From a checkpoint of a small contrastive audio-text model: text encoder norm layernorm, 15625 training examples.
Rows from block 10 of the audio encoder of a small contrastive audio-text model, named by matrix and row number. Rows with one number belong to one neuron. Each number is 500 + 50 x the weight over its row's rms, rounded and kept within 0 to 999. All counts start at 0. Numbers have three digits each. After the name is the row's rms in percent of the matrix's.
After each neuron's rows are labels from the 100 clips, of 14976, where the neuron reaches its highest value: "strongest on" is what is common among them. Only what is clearly more common there than usual is listed. The data: read English sentences (LibriTTS-R).
# fc1: MLP up (encoder.blocks.10.mlp.fc1.weight, 1280x320), inputs 0-106
# fc2: MLP down (encoder.blocks.10.mlp.fc2.weight, 320x1280, transposed), outputs 0-106

fc1.663 092:496504496467562478398479600538409486368476478517505464580442448561486546423461526504502496436486547493442516547564542545462454543521473560468510520544640458497500515515465426512449589464417475463519495500425582447558471558491487423446541504440434557522423459423530501572578472508560409576465538337506453533532533565532516
fc2.663 101:522508413476564547496444500466482519495569506487516512436482520490472543418508492560527467497457392533529520502485451470547491520570588518545517466577474581436561473498489485459524530520538445522585544511560536518564530564561541558606518513559479479594533450476639434489442475327496538432501499414480527494435426547472511
strongest on: voice: male

fc1.571 090:491546528590513478465539445464477550459516515514499454506464590484481509519484531590484507522517527646546478499509578575505466427621518608463543560516485491542510408478468575443599436425476448476541520481466459471508433373466459551429521511490492500522543554453518494509429527569486489539416518429589429492488494592547471
fc2.571 097:395486519475615537521487506498463569473519515563551438448470545611567481540500505453535470599605512434447522489553480513511546463477494550449513568550528480543578457522461603576553463429605505533560527559423445500508499492503549449510452477513527564442535476418481479519579600505402432426549559437546439491471523533565449
strongest on: the word "she"

fc1.714 092:482486615587550537485494444498522560560531474533493423459495356506488434501506486444452531533553486390506502586534453522509515628468441526572532518507598459558550592601494474350505590530523515559494515415455495439409511568602480584542555449599513537500383416451459509529518575505445523497552476442471496517527461460463472
fc2.714 114:534543559604623511412436493528497514446424562462428491508510482365479544483447429480523526375464436498551496480584527539460500478535498444462475556433467508531530421523534516482510467465523525409417522454487554514524499473527550509476505559531485440588414473565516527588504492393493531540554483575512468496410517550464606
strongest on: voice: male

fc1.452 092:617421490539558411490532426537524532502510427500547552480513445508440433524530506423510505505467565516455594571437419499527484427475473469553463464558535564515462526523389474423445548527579518581510393458512448468487523638541535472422559478421489616472531526514526453518497566487441650485472499438446481475436477525562534
fc2.452 093:509582493536474436494395546493451469422528617501489545513451489416510555440496544412510546530508487420509411479459529504473466452482493531464472432484551564467554603563453413414484606430455593452499405491536493475382537429434522493473491511518509487535429456492516504508462516499496437483483505552472434456435472458450553
strongest on: the word "i"

fc1.347 109:477484447488634486540527464520508479570551537494529520488565553530477445515569533457567449553605531381518605564512536518596574473470495537498476471452590534544539530505488518429484546516424492559465498498499479519486460509533551482413465524506460571552480525468564523536512467428473593432442552504447595472443459559481435
fc2.347 107:420368585511535460492455425469483502628525548514519453543418434458466692550456613472559507499544510600509581458429445529498586469428520493480501506393443517462498551488537430494443631582501479484494409439493510488473552529467570544481478491489467482508486489532495487404536495392571487445456477528471499451503523437335457
strongest on: the word "he"; the word "his"

fc1.270 098:494468488537496442552448506474501449550494493546491459428541522468478478551548496532491511636535539509494531533447505409507502563474620461496506553526485397364493544435463464480533482459474551561531423534549485598575424439569479483470558539551460520568566518458518494572423539556530560526475507519426445505447516462449491
fc2.270 093:449479456414465443549534455508472498454531589394489465479615450486482432504504495483510492477343542472536538454600389460451459490474507468541446513532529473472558416473518489503541469496407414513504337626513524515471541513491598484516438452477514513553522549509476477442488573476568454505594429497493527499483511583428533
strongest on: the word "he"

fc1.615 110:547461534500573399383450501487553506475563535494420548484502425548514456512511443490502433512522533422530565586560570581476563548507469567520607580517468434450538526522514514462421459415503476560539394484474516492437528522444572424517518480554535460464523536388486501508574529544535571528583462462475516457501531476416451
fc2.615 100:470507416414400458448557510478483511444494410467507499549515516478551558546467439559582448559439525473437441499512507420559505443480465426442478460505537497523537478526519469558470452528420512540469580566570563446471457498409542488431482527549551594411543467551581546551476516576509494550474497555498493519507516515466442
strongest on: the word "said"

fc1.168 106:542521377510498415477521531490533512540561483511478464442458580542466436529579532461518425469562614418505518619531583516494540526492431525572500451415602474478485487485514562406446366485422489549465441496505581534433578468428567466497488421463514334536532504490522492517511515498506513485526488481520632476472511499484530
fc2.168 098:496429485516449492536502477486505521718581459483484430499497492539479639539471566545487480577568478587442410485472508452549476533468443458497519486464607502542622448468521481540465555529526438533572291487591525461477442518598537511522521584530531492449561447516475465560482551525552519637476496507529515498421461445518463
strongest on: the word "said"

fc1.165 132:497503467519582448473468560515633517503510489460462478448461479584499395490515507448532485451565575466603493630477589550562562529473377556508462506457531411471525467444536526439504395424426488593495436449453490552449497484493611349480510460506516491519482494387477461438580608557486534495524461531453594437468506517471533
fc2.165 132:501453516506518443469483520514529510503468452461589517483534405554514638514468504568571482469426538474572500465538547529494439460568501412553484476541480498487591617473499394509470589579455496499453398474511420419465502489508562458461499516565509527574502473531448502504391492529602482562417524480400485512497510560380493
strongest on: the word "said"

fc1.439 080:572458415479500531495495573517485504582536511521572521479523557477496515528497553552471521495515501438508555528557590547592508537420453495545446473373564490516563536530498539439461558496528523584523446527475563554461427577523529483430481479513571480533512515466538552597517439448471565511475477443455634444470458449460530
fc2.439 080:448435512516496490491509438432478508650443428480567432460359469534456538527522573530498430577496576605410605448526417447521512489503484490511485368483507477495482522534564444513522587552595465508591413511493429487497563547494532494507512476506476508434582511546513432458540556496554444625540478532566481517466582415523528
strongest on: the word "she"

fc1.219 106:512526413534499454504537540529527491508623500511496425466496505511508401539522521463555547469600621350505529594533591512502510496432446500526465456469569568467503502493481530443450365448440471536476452425443596533444573504434467444451440470520531430568550487477559479488521490468540512508490513501508612447466482531455507
fc2.219 101:493431541508452521479539473484504517634587515458417483496511534539484656562478589474487478557540454515429422497441515369521504527540488424558530464466567494524573433503462486493473523522552400512570476470567503492422514447536549505513422556472481418458499415523473483477492548528535500649469458468523511491409465405570454
strongest on: the word "said"

fc1.167 096:625449448566540499506497551538547452538457455463494526488400441484523451452450481451554543457471554509502473440453378584498474492513431489519516448500297518509400549482497520466350450526578533518546452504482540553471550602532487501498517481390518572507545542482479519522523563496497542487439455473535393529495486459527506
fc2.167 093:556492506512397560517534564544451506438498501551529601486489565543535501526569507392484504438476485439507528458484535471485500548488616518468459481424462563508627559579545462437485515517425572508457447522547457464490497458539428515428444555359503506460516536535496475487545553511608372546495462534421461524489443460480539
strongest on: the word "i"

fc1.492 077:483475563547460536444489468494490481573423572500484494495467566461529545502479551611331508485510475506498562539572587488547586454429448519470524519429578508442484444520430562501416570418455480516409543569464508609488447440493455453413528458588535540498459479472572494625472496556515427539487521534457489477480529540525460
fc2.492 082:506496506477539568553484518474523535497403529569522534431496429488495359519480533554454563505450504453519449481491424499494534515569468524493509501620553517529535523543420489432459545600463449534502332544416454560528499499454401469468562422518429429589555568373533514536430540458412493381460515458529541492465526605535511
strongest on: voice: female

fc1.374 094:553493510528504434495487507495504523541426487521445506481443484537496418487497472541587599592484532489504500555486550524495525491527521575492618508523551470459502466472432585506455433465474482541550488548479610502530505421455564473439463468530562402459509542479483447568505583617488534517563473434508483537367553438486451
fc2.374 101:559574430492445513400549512505499494445418402448578519498468462523521566638390495486516428467349489533428540467519503534628487536526422506467471481477484526535532447504465463568488474532500566570484527561523448441443475477535527448477497448613577665502513487494480512562510524460499479471544557559492470498572497568468547
strongest on: the word "said"

fc1.480 094:512534369548549496416533529485525499450570528431495458509541486571498560449522510486550482550459444473541514523525478565551469618429542421505390472498421436489478479482437479436521564486560533505524523467465542597565488585537541444485453558567531499483416461510464500515590478482472481410435560501531535482467481541513588
fc2.480 101:446453454531452375525516489501442433496566430472529402506430450617470516475546499504487469394523610503622521445521527529558466452459410529403463549419385475481449546517533490460533467515511507563435492387423531521444516436513446462503465467455463531545540473439496427450480380364503474407524513510502417483454447453461516
strongest on: the word "you"

fc1.9 104:575520419494525495545512541518498538567561490509473543442394590544516371492543514530516498434602538450471555603515573527565534500512451465517528493423538462487502451456505535444450418526500516551493533525463594561470533435419496477434420424493583388522508489535507492484497556427478510490610550463493587479459483447495545
fc2.9 104:498485460542418526500498488553518473516525479413573510515473482543501631559478584517535507571487466509342435541483446448500475517512541439537516431521523473485689491460417514556437490569549500560534406443537527444459409466591478472479469466537467468478486464518465473532416535558519538655546517565501510484461575510488534
strongest on: the word "said"

fc1.730 105:454501413509501542461499505447478441523508527412475567476474465472465519551554473602524524498569500659547472450487566438561543469535444500506533464531420551491498431518468511458544478491506413527530491497530600456512455531563520516402476466609535506478500531433520521499539590535468481538425580528602419482595504480483507
fc2.730 112:524432401466501479524492505525444535516445389438526493458512452585513504466534463533450544565510516437528545429527487473454546519545450462478506509466523438488425522583520494565500532364616551433518376570434496519531580451583508485501575499502525445441510519555541506526581511547556539492535543581649516512539451528569529
strongest on: the word "she"; the word "said"

fc1.508 107:426467454482521493514477629514499538555503522468501470465587484568517565536476462577594538522464558546520584447495424514559505514520575487490493497420516432396472535488485463449396445408570513510473487504519462574503542533534566512452518623520546566487498467467426503601486496482526492486648496627491541430580497477568499
fc2.508 088:412497546514529540496461499513529500501560504527586489446505498456449138530523530509535512465416466555521476492449503538502499488481486456507515532469427475473502513505637531552525532477559490470505589485484486511504454473488549499507476437494488536462454455501388509522438573579525546391573544475512512475509485467429517
strongest on: voice: male

fc1.635 100:522442524515444398463521448516444561491530474542467494510533474465522575505534424562572531528509462528484482483527595396464515506580467528398490436446509442484496514490438494417515556504520566465479456467404474556471536524535526559501516462576498429526586457497442488558478371489486412441509539456536544456542559556460497
fc2.635 095:484496456518510517526477503428456472508484461435468507568532450483535481557594597499464537551451562490478518452470508542544466423520466522394542430565510514524635477562512468453431495526443536538456659459534458494485459423528454428501539518498550605508539585514586495521439499522373475405524515582391489494459458431457496
strongest on: the word "she"

fc1.656 088:530498595518484502463546534584509476485467493426452553423498506510494436551482532525459573517467482631538521528587442522477514502521461515513504541492378514474497521479489560466416511472417505510452513561523475492501513586514554484549364396547483520519495511469539553653462581497479615523512464552379613494516497484434514
fc2.656 089:539444549503482429507523479513517445512518460502547491399461499568599517526577469435471574473469531468479432596583528534477469505504547522482541483490530463489519500466430546535595510545623592506454444536395485495502503509442542524444375450527506442542547485553463490499554552489445452534514460469493519513528466616533488
strongest on: the word "i"

fc1.1 086:501557456487570503449522479490492546531424481532624540508443604504524569523523460563554554507502517420562492470502585496534559463410501471462402482462543542487487524535349420495425529511565462487489496580460510504521441592534509433436485515504617455480482478525518520513529460537523513459536438535468382515565465490503464
fc2.1 102:360573504549483571480510468474542483482506456482467447506520456476397535541470531455550511517478499537521614441530518527479504469524411522453480440506486429478582516592429425464554459561536535554513595473496455533503433569501540477500542521503508603528546552529463546585425471541501460497501511552498495491473453472551543
strongest on: the word "she"

fc1.727 100:514519429521502477515499556488500487549581515510498467485547542490486397553563531472514477466587599368545548601541580496523494514462475541508495435457608550500521494486446533447431376425422486556484473487491563538421541503486526456447482499512510443549494529471590494595512444446508503494467514463535647487449503549464519
fc2.727 099:485456565545487499517471461518505553645546472468474434519495452590493626591456556444484500538585430524426475488462523405545547557451535434543505436441565560505582428488492536518492542523548377472542489431559531463439517492539492498580406523448449445456520455545491467452584528432556440556454467436495517479420506444565434
strongest on: the word "said"

fc1.555 101:509501474514469459518506588551510407529575470537502465546550520519466483539548480494505467494581567495534502518518546461537537499381436440546545503500526651458500539456503459492430466498345447543634459395504479508501487559535564504434479333479471553512474471488487491527575466497518594463481495423533506516459530474507461
fc2.555 100:549454477486440448578451393472503462453514540511489394460374508495460556477462503421534531457505480499516515557517504529558521506507490456524556490480478451514471557450446532505532500536479558562507277544467494417528559502489586484488568484476509387381478433507454513528486545502519494477500439450651513515461551520485421
strongest on: the word "i"

fc1.602 109:513478469506615502532504443516510475613500532493532513446553592509469496517552552455570480566584505406518595519485544518614539463486487509492506460437592533550551556490457524481501576539431521585492511505506466490514446521524531517417498514520492605519484513447538542599507435443475585412440575478433589486423482545474473
fc2.602 112:443375576517499433480439427473478497649518531535526450533408432488472623529459604502578474525561498594517614466479429548478571462435532533478533469377431484449468550535558417469445621615512482492498397454485487487457554521471543540464450482494431487504486475547487476403539447378597470460453491530490498462503521435349471
strongest on: the word "he"

fc1.601 077:470467551550482524433488482501498469566435571497490489501460566460537539502473537612350521479508458514505574528575590487558582458426461530469520511441601487429493436529444547497416578433454473514401521573471506598492431457470459461415516463575521555502455478478567487614480499555529425526497511527458500482489520550523461
fc2.601 078:492516503465560560558500521465533530493415539549529535430491416502483366520482537546473547498455501456513437494501427502503538506587467522500523498623544506533553511559425496418460555616448446543499351569430466551526501505456405480469572433525436430574556578374549515518435545437398505376473519453525542478462516592543510
strongest on: voice: female