{
  "hop_length": 160,
  "loss": "softmax",
  "encoder_bias": "all",
  "encoder_drop_path": 0.1,
  "encoder_layers": 16,
  "encoder_width": 320,
  "text_encoder_norm_position": "pre",
  "text_encoder_activation": "gelu_tanh",
  "text_encoder_mlp_ratio": 4,
  "text_encoder_bias": "all",
  "text_encoder_qk_norm": false,
  "text_encoder_parallel_block": false,
  "one_sided": false,
  "epochs": 67.2,
  "warmup_steps": 1640
}
Rows from block 2 of the audio encoder of a small contrastive audio-text model, named by matrix and row number. Rows with one number belong to one neuron. Each number is 128 + 32 x the weight over its row's rms, rounded and kept within 0 to 255. All counts start at 0. Numbers have three digits each. After the name is the row's rms in percent of the matrix's.
After each neuron's rows are labels from the 100 clips, of 14976, where the neuron reaches its highest value: "loudest band" is the band of the loudest frequency at the time of the peak; "responds to" is what is common among them. Only what is clearly more common there than usual is listed. The data: read English sentences (LibriTTS-R). In brackets: how many of the 100.
# fc1: MLP up (encoder.blocks.2.mlp.fc1.weight, 1280x320), inputs 256-287
# fc2: MLP down (encoder.blocks.2.mlp.fc2.weight, 320x1280, transposed), outputs 256-287

fc1.590 088:115131109147097111056064124138121192102110109122126109136132170125109112098146100110091106115069
fc2.590 095:110105112103142175182092076167126137139115079134148127157208109065117118118097105137117116069124
loudest band: 4000 to 8000 Hz (34)
responds to: voice: female (84)

fc1.650 118:180072155098148110111066159132100180134144174101077141109111124107156103098107113093113124162083
fc2.650 123:143098143122181134125116154110117139113131132157064122151088077145120077118167096171215094113148
loudest band: 250 to 500 Hz (30)
responds to: voice: male (85)

fc1.403 116:133106097128133118076182093129133134126084137118132119159094092213148138129100096119112096117131
fc2.403 128:143129153122139130230152165143166146093183096130142101181189104143163139129171155156111112065105
loudest band: 250 to 500 Hz (55)
responds to: voice: male (93); the word "you" (49)

fc1.230 096:142114134136096087068106149086156131081162121121112141131121132210105159091178097116103106118084
fc2.230 105:196140092171132074150119109076168134087147132180096176136120147248139161113127113108099127208150
loudest band: 250 to 500 Hz (35)
responds to: voice: female (93)

fc1.718 103:149065109180102107079124124146096150165143124101107138084094171093130075158134174105202151143155
fc2.718 101:194129143169137111166158105147103147084133086127104081106214114173153110127152130087196173149152
loudest band: 500 to 1000 Hz (52)
responds to: voice: female (79)

fc1.199 135:093141119124132127115139137158067094143066137114136100180159103145141215121111144174163115121134
fc2.199 131:148141152118196112101140104104162047132041139166109184132054108207090122115151128122165088120117
loudest band: 250 to 500 Hz (36)
responds to: voice: male (79)

fc1.61 129:183167181133092100118134132121134115114180111140152108129125148188170122088130112111154132152140
fc2.61 116:144181122164098168134082138126114071171145132221136191127123161241130180158144109139080149142163
loudest band: 500 to 1000 Hz (34)
responds to: voice: female (100)

fc1.493 113:178059101181136105105159127081122126125121119124129099115143090149161125114156105149149088157114
fc2.493 123:152134141139160095196175145143177096128117078158101092116146104097169174128138140255087148127104
loudest band: 250 to 500 Hz (32)
responds to: voice: male (74); the word "you" (51)

fc1.191 095:112123074144085092140194102170101129192090123118107119168115142102136163118103146144167184175148
fc2.191 076:054154158128112202091145113153171081127130132114083126149116116110102084096150145088165099110160
loudest band: 250 to 500 Hz (64)
responds to: voice: female (88)

fc1.414 122:168074172142145130135101025106093115111144175112108098130102194101093159085121083117085136153118
fc2.414 130:148128120154125131103122101163162110150113118066131109137139149120124121106182160169102123146154
loudest band: 1000 to 2000 Hz (83)
responds to: voice: female (85)

fc1.520 114:103120109225064146113167113123159150129124097157132066133123134204060142107130090163138078159098
fc2.520 111:157183127150134048172191188101069130134138105124125118114150114160125123150129159131124130105123
loudest band: 250 to 500 Hz (46)
responds to: voice: female (80)

fc1.83 102:098117065124144204147126110109130139105145078179129110130117105138078135127135117090116148157123
fc2.83 109:154133153112096103137167106082139177158084172109113094130115145131082096107131202123070136119135
loudest band: 500 to 1000 Hz (28)
responds to: voice: male (74)

fc1.288 114:138056192122082059115154134167103113138164160092102149102172143185081126060090105123166094118143
fc2.288 117:135122105118128083112114120133106147123124077103095129173084081160132063139149127083147123132151
loudest band: 250 to 500 Hz (49)
responds to: voice: male (82)

fc1.537 109:134139109203104091053112133145159163138149125124154100068142075103143145152131168122177133093132
fc2.537 110:108088132108123144183173114101135134066146124105096120113062116138178169153101138103135164198048
loudest band: 1000 to 2000 Hz (41)
responds to: voice: male (83)

fc1.754 123:168142117106145123119187147155094112112129174095121120094119135214151129118145098175099082203112
fc2.754 134:105100106152162151196097145182124105144155071154116118105137078114101175110141146150165107075058
loudest band: 250 to 500 Hz (45)
responds to: voice: male (76)

fc1.353 103:117100108155166107160155129160152102051089121119096108079109127088107109125120120108122133180132
fc2.353 101:104117111053096149107097103147091123157040177144118141132130103189092115141128134148161158110165
loudest band: 500 to 1000 Hz (50)
responds to: voice: female (99)

fc1.758 096:120153101133130112070093099160093201100131113133098110155168137110175123110154117132089092138038
fc2.758 091:123145118105133138104092049136095181139118130115113108174197116102084142122096133107118128038165
loudest band: 4000 to 8000 Hz (60)
responds to: voice: female (80); the word "his" (25)

fc1.393 110:156097113127117156098179111255144117178157130116135150131105158127113135117135140120054151203146
fc2.393 118:097172138116114141113123134197100203148130058154170163121126105121145102111103166106128149070117
loudest band: 500 to 1000 Hz (56)
responds to: voice: female (94)

fc1.245 108:137134095157151085092069122220090092109131095094141084109146155108118100147146108132149225158150
fc2.245 100:218071180135133132144193215109184149135165107112105101102124137154170159108100138119100129118100
loudest band: 4000 to 8000 Hz (27)
responds to: voice: male (87)

fc1.698 099:097080172116127149062208115188115103119180156110176123129068156184159131177127130128126165086121
fc2.698 086:169112096105121157138103086178146113101111087165109121134176096200094058130146122084124126121104
loudest band: 500 to 1000 Hz (45)
responds to: voice: female (93)

fc1.38 102:062085153124088111156130158104143150098121137095133073156089129097100185179109157134120113127086
fc2.38 097:094168118110153102118129120152145037141113092096170127107078082136157147140119139161142082161028
loudest band: 1000 to 2000 Hz (30)
responds to: voice: male (77)

fc1.292 098:095125145148141164137100112110123155090143151132099111186102128110120072184033149249077152115129
fc2.292 117:164134161099121164167098153154159100083140125124130102069166094155120099139138113176197144096120
loudest band: 2000 to 4000 Hz (96)
responds to: voice: male (94)

fc1.570 108:140098143110124146104121155106119132173128207138071100127110072099116089146075103200065174128180
fc2.570 119:133141138084132146188126052199161117091105189120156127109142127114123187130149109161227125094153
loudest band: 2000 to 4000 Hz (87)
responds to: voice: male (87)

fc1.115 101:124103176127098116106128130146118120153123214163098073128142105088132099114096106163065154123187
fc2.115 108:123152117069128167167127005139167142123118146090132182156172184174120167138177109154255149153149
loudest band: 2000 to 4000 Hz (93)
responds to: voice: male (77)

fc1.439 098:144075094126160134086247115182104144116137168092090104172072125137150117132180170088154140101140
fc2.439 100:170107104141122124176128065213147076101152065135099120090216063177125058162148135125089136135078
loudest band: 500 to 1000 Hz (52)
responds to: voice: female (95)

fc1.702 107:102139107205080185064149153101168166122132151180147116085084073134116122113099157063132177144147
fc2.702 103:149132140148117128154110136145091140092163098156097117170131100084110150161108113124050127095113
loudest band: 250 to 500 Hz (44)
responds to: voice: female (97)

fc1.639 095:098103139135091146074055140128123176130121131115138118146144112126104101092094094132024090104138
fc2.639 101:064132141130138129144122066134143200127072179123150196092171167104106129115114070145192100122163
loudest band: 2000 to 4000 Hz (92)
responds to: voice: male (73)

fc1.294 117:088059134165139108084163105152156095129129164134078089101125150130137106132134174110153186179132
fc2.294 116:188120158138171107111128055112111097095149142153096119139134101171144132150191142134095163161149
loudest band: 500 to 1000 Hz (58)
responds to: voice: female (97)

fc1.701 102:140089145145103135079103139165079152150145101158162135160184163160154080080085125150106143129163
fc2.701 104:131132135100100050223142169142119108136162114165140134151151132147161166127100065188118141128093
loudest band: 250 to 500 Hz (75)
responds to: voice: male (75)

fc1.405 111:114146162152095108066116131139157132122155109111115126181118186196138121097175131089116072089084
fc2.405 114:159129094150108176137087079144174128096177059161094128102218149123137128143131090094071137160192
loudest band: 250 to 500 Hz (29)
responds to: voice: female (98)

fc1.104 109:129103189106063099145167080183113138110167152146113160158197138197148121060149072124163125146159
fc2.104 098:168143106122120094099135143146158149141122091135107108143074128118122143117124088146152108119133
loudest band: 500 to 1000 Hz (45); 1000 to 2000 Hz (40)
responds to: voice: female (86); the word "i" (50)

fc1.427 109:162071122122125069095138047141128148214129126125115085132106113154198130123092130127198200108125
fc2.427 115:142107155129128104145137113104090139094156171114125111129166143145080216129175139152109158087193
loudest band: 500 to 1000 Hz (51)
responds to: voice: female (82); the word "that" (33)

fc1.394 106:161113182139150127147188092167064130184166129086141205170125123189178155096128097162122186087142
fc2.394 106:160138094074152106147099153106079155134152056130155118103173129111109113131154141133174098116090
loudest band: 250 to 500 Hz (68)
responds to: voice: male (84)

fc1.753 111:124111137119079102091144174145138164133097109136151089100120146104138177139124122104149106156153
fc2.753 116:147110133126131040129133130143110140105133095098094156106130153160160084150157118076191132203167
loudest band: 250 to 500 Hz (32)
responds to: voice: female (80); the word "we" (27)

fc1.153 114:135086124109146080138173115125122114136099152100122087128106163130150127142149164132120225158115
fc2.153 114:193111117162149147127114054095136167102129182157104092115128123128157145140141143107118115152113
loudest band: 500 to 1000 Hz (60)
responds to: voice: female (81)

fc1.65 096:117122147126082125079054122127130144102132174132146139104152139133079104105110158178061104101143
fc2.65 105:086127126095123188186100056191148172085109142156153133121221104039111117118118100166142104084141
loudest band: 2000 to 4000 Hz (97)
responds to: voice: male (92)

fc1.695 133:163162062121166151117194141090131140149120121139139124134155090109124083098124166113192113132107
fc2.695 146:122126148141155102128149123133102109067120105148153106112146133099077099125136126138187129133124
loudest band: 4000 to 8000 Hz (38)
responds to: voice: female (90)

fc1.284 106:078060167165135078129201118121099140118160145100151074136102129092185097123115102142186161063108
fc2.284 116:126140130157161107146107080152157066071159095146046125096091102220145078132130115115101142178176
loudest band: 500 to 1000 Hz (39)
responds to: voice: female (94)

fc1.412 129:103069135124148087110153151167119110168132177094151086106119167102134095097151100124143087187127
fc2.412 138:097151135101150175176102132167127089067149172054083116111124104180138132168155122138129127104126
loudest band: 1000 to 2000 Hz (49)
responds to: voice: female (79)

fc1.656 128:203103150131095145090164126179113159093109137103134139117108125129122108154146140149039110156131
fc2.656 135:147136144113115148168133187185100147091145106090162122162119170129125124137139152163152141104091
loudest band: 500 to 1000 Hz (30)
responds to: voice: female (90)

fc1.134 114:120119100126092127071129165151178132155108125120184062239108097128151091117164146121149094105173
fc2.134 123:176113098096147168087139178142124033159138166110126084176091115103145134116132106163168127125131
loudest band: 1000 to 2000 Hz (44); 500 to 1000 Hz (35)
responds to: voice: female (82); the word "i" (50)

fc1.225 108:142124076118163117149207157131102134081157105116130122112114097142140079128089149087199071149128
fc2.225 119:164142106163146125107097171131149107117088131097176139174119125115078105133111124155164141129120
loudest band: 2000 to 4000 Hz (32); 4000 to 8000 Hz (28)
responds to: voice: female (79)

fc1.532 102:091073127098119155097134117145146157108101115155012078090107158150139078090086092126132137160110
fc2.532 103:185078134088132081169201150102109152142118074109186134112165119110154073142182137132141117147150
loudest band: 250 to 500 Hz (43)
responds to: voice: male (77)

fc1.632 120:139165128151120131083155121127169116093162167079139160177141112116121157145149121168139100153165
fc2.632 125:132147131085143101185072098144164166148102160135109119078077102130155157147149073139099120146063
loudest band: 1000 to 2000 Hz (58)
responds to: voice: male (80)

fc1.374 098:153127133161097091055088142111158133095153112143108131129101129227115148099169108118098119109098
fc2.374 108:196139096164118077151111106078163136088145123162085171135104146236144164117128112116086118222135
loudest band: 250 to 500 Hz (33)
responds to: voice: female (92)

fc1.565 113:118127124097134102168109218180094108133094163156168157096123133104109205136146136153175213191124
fc2.565 103:130150130142119098144117101221107117102139178179125121138077122124134107147163117132170112162131
loudest band: 250 to 500 Hz (47)
responds to: voice: female (87)

fc1.160 115:039090156112131065108073108166086101188109132113106118104068095110101090114171154121153099180096
fc2.160 123:078157143108105126107159120095130121098147182092122144157128102119127135132162151157113086106141
loudest band: 250 to 500 Hz (38)
responds to: voice: female (79)

fc1.722 109:118094109102158118117146108185127108144069151112129071147124104218164131161123088148104075114135
fc2.722 120:097151114147143115192111171120132155131147040139121111099155083133106118144153150180171120150121
loudest band: 250 to 500 Hz (51)
responds to: voice: male (85)

fc1.282 120:125082118147109144101071119078156111175110115074141124091178107115135093099083120126140071166145
fc2.282 119:171130135133143090158135101178141099139109098104139185150083104215118094154164108130101138138108
loudest band: 250 to 500 Hz (32)
responds to: voice: male (84)

fc1.669 132:078147106161146083171096084152130145102121183093165060210089154105113151147121094133123149166163
fc2.669 136:174168169118156120102103148149158101144158138133083098099120121091105161153160084179059133176104
loudest band: 1000 to 2000 Hz (57)
responds to: voice: female (79)

fc1.407 115:124159093117086111059132139125121124160108211102146093135124102094126116070095095189086164177139
fc2.407 113:079147121130147156098070078163144111084112130094096148121227106141088160123117091130171186083135
loudest band: 2000 to 4000 Hz (59); 4000 to 8000 Hz (25)
responds to: voice: male (74)

fc1.91 091:161147116152112136062119127146182144141159138171142096096133140205101086099158115095079123094121
fc2.91 098:172101124150070037179134138068140127105090145182109159129081157191122155127092118109087113206085
loudest band: 250 to 500 Hz (34); 500 to 1000 Hz (26)
responds to: voice: female (99)

fc1.474 094:112101143138093138089060139139131143135126186130134128106149124131081101120101133181069133121144
fc2.474 097:097131126088121163192118044199150157091117158155163138107185106059110126116125078170184103099147
loudest band: 2000 to 4000 Hz (97)
responds to: voice: male (91)

fc1.490 095:156204171095113105117128103097100116166117129120117077048096176112147060109058138123096112158122
fc2.490 091:124106152127162124160151147113127172116127155123134091174132190193168141131097138078131131187126
loudest band: 4000 to 8000 Hz (25)
responds to: voice: female (91)

fc1.73 083:080181099137073130123209111156136120137081122128110076049090115102185105168112146166179182118124
fc2.73 063:146078111085123131128126114185077108132155082105136123111048091115136151111117157092149133105127
loudest band: 500 to 1000 Hz (52)
responds to: voice: female (81)

fc1.612 101:096082146129149170121107141119069152146134253112100111141178035143163077190187122174098105119137
fc2.612 116:138182110090116165171147082162163119100118150134170114088137125125160171100137062142199125092128
loudest band: 2000 to 4000 Hz (91)
responds to: voice: male (87)

fc1.18 129:081102143152137120114132148150112146126117163113138081114116178108133104110161086123163133141112
fc2.18 126:128113147094154159207109077130106100099106134094079144129121157246148142147160109110145127196143
loudest band: 1000 to 2000 Hz (81)
responds to: voice: female (91)

fc1.128 087:100101145138112113082073142144134167151116180127098116146155135156081096104128126120042138114129
fc2.128 090:108124121091122156193111037202144139101112150151171147133191118055108117112124088174184112081148
loudest band: 2000 to 4000 Hz (56); 4000 to 8000 Hz (28)
responds to: voice: male (74)

fc1.763 110:185117128123122108106064160116184151087136127122135114121106134129123112104112104116101186142095
fc2.763 106:115135119136107165103132108133130135106135150063089117119084145138129174098160125170063122065159
loudest band: 250 to 500 Hz (29)
responds to: voice: female (83)

fc1.366 095:114103168120084118078071120115118150110131179140130135107180126131104107110151126176084119075155
fc2.366 103:075129136089123190199094063207145166078116137156147116131226098046116126120116101182155112077131
loudest band: 2000 to 4000 Hz (96)
responds to: voice: male (87)

fc1.112 118:139134101090154090117143126159096128190053137084128126137130118189134177111136098154105149099177
fc2.112 112:141147107119116110131090158111123195172118206102138116153123167118118120119130158221195154115124
loudest band: 250 to 500 Hz (36)
responds to: voice: male (85)

fc1.68 093:174072136144103151125103169139063127156087127091121058105134162062180184110148113091067146146081
fc2.68 087:153116166127130088078148121094154112149143164122114140160118140127115108148147171063139176131142
loudest band: 1000 to 2000 Hz (42)
responds to: voice: female (93)

fc1.226 115:115099098136098081110247143180085107162136129146110072201109114097112121124147102101135160138109
fc2.226 106:146129165098142131113119170122116122175133105098121093132093121087108136121164114131159152073133
loudest band: 500 to 1000 Hz (32)
responds to: the word "i" (47)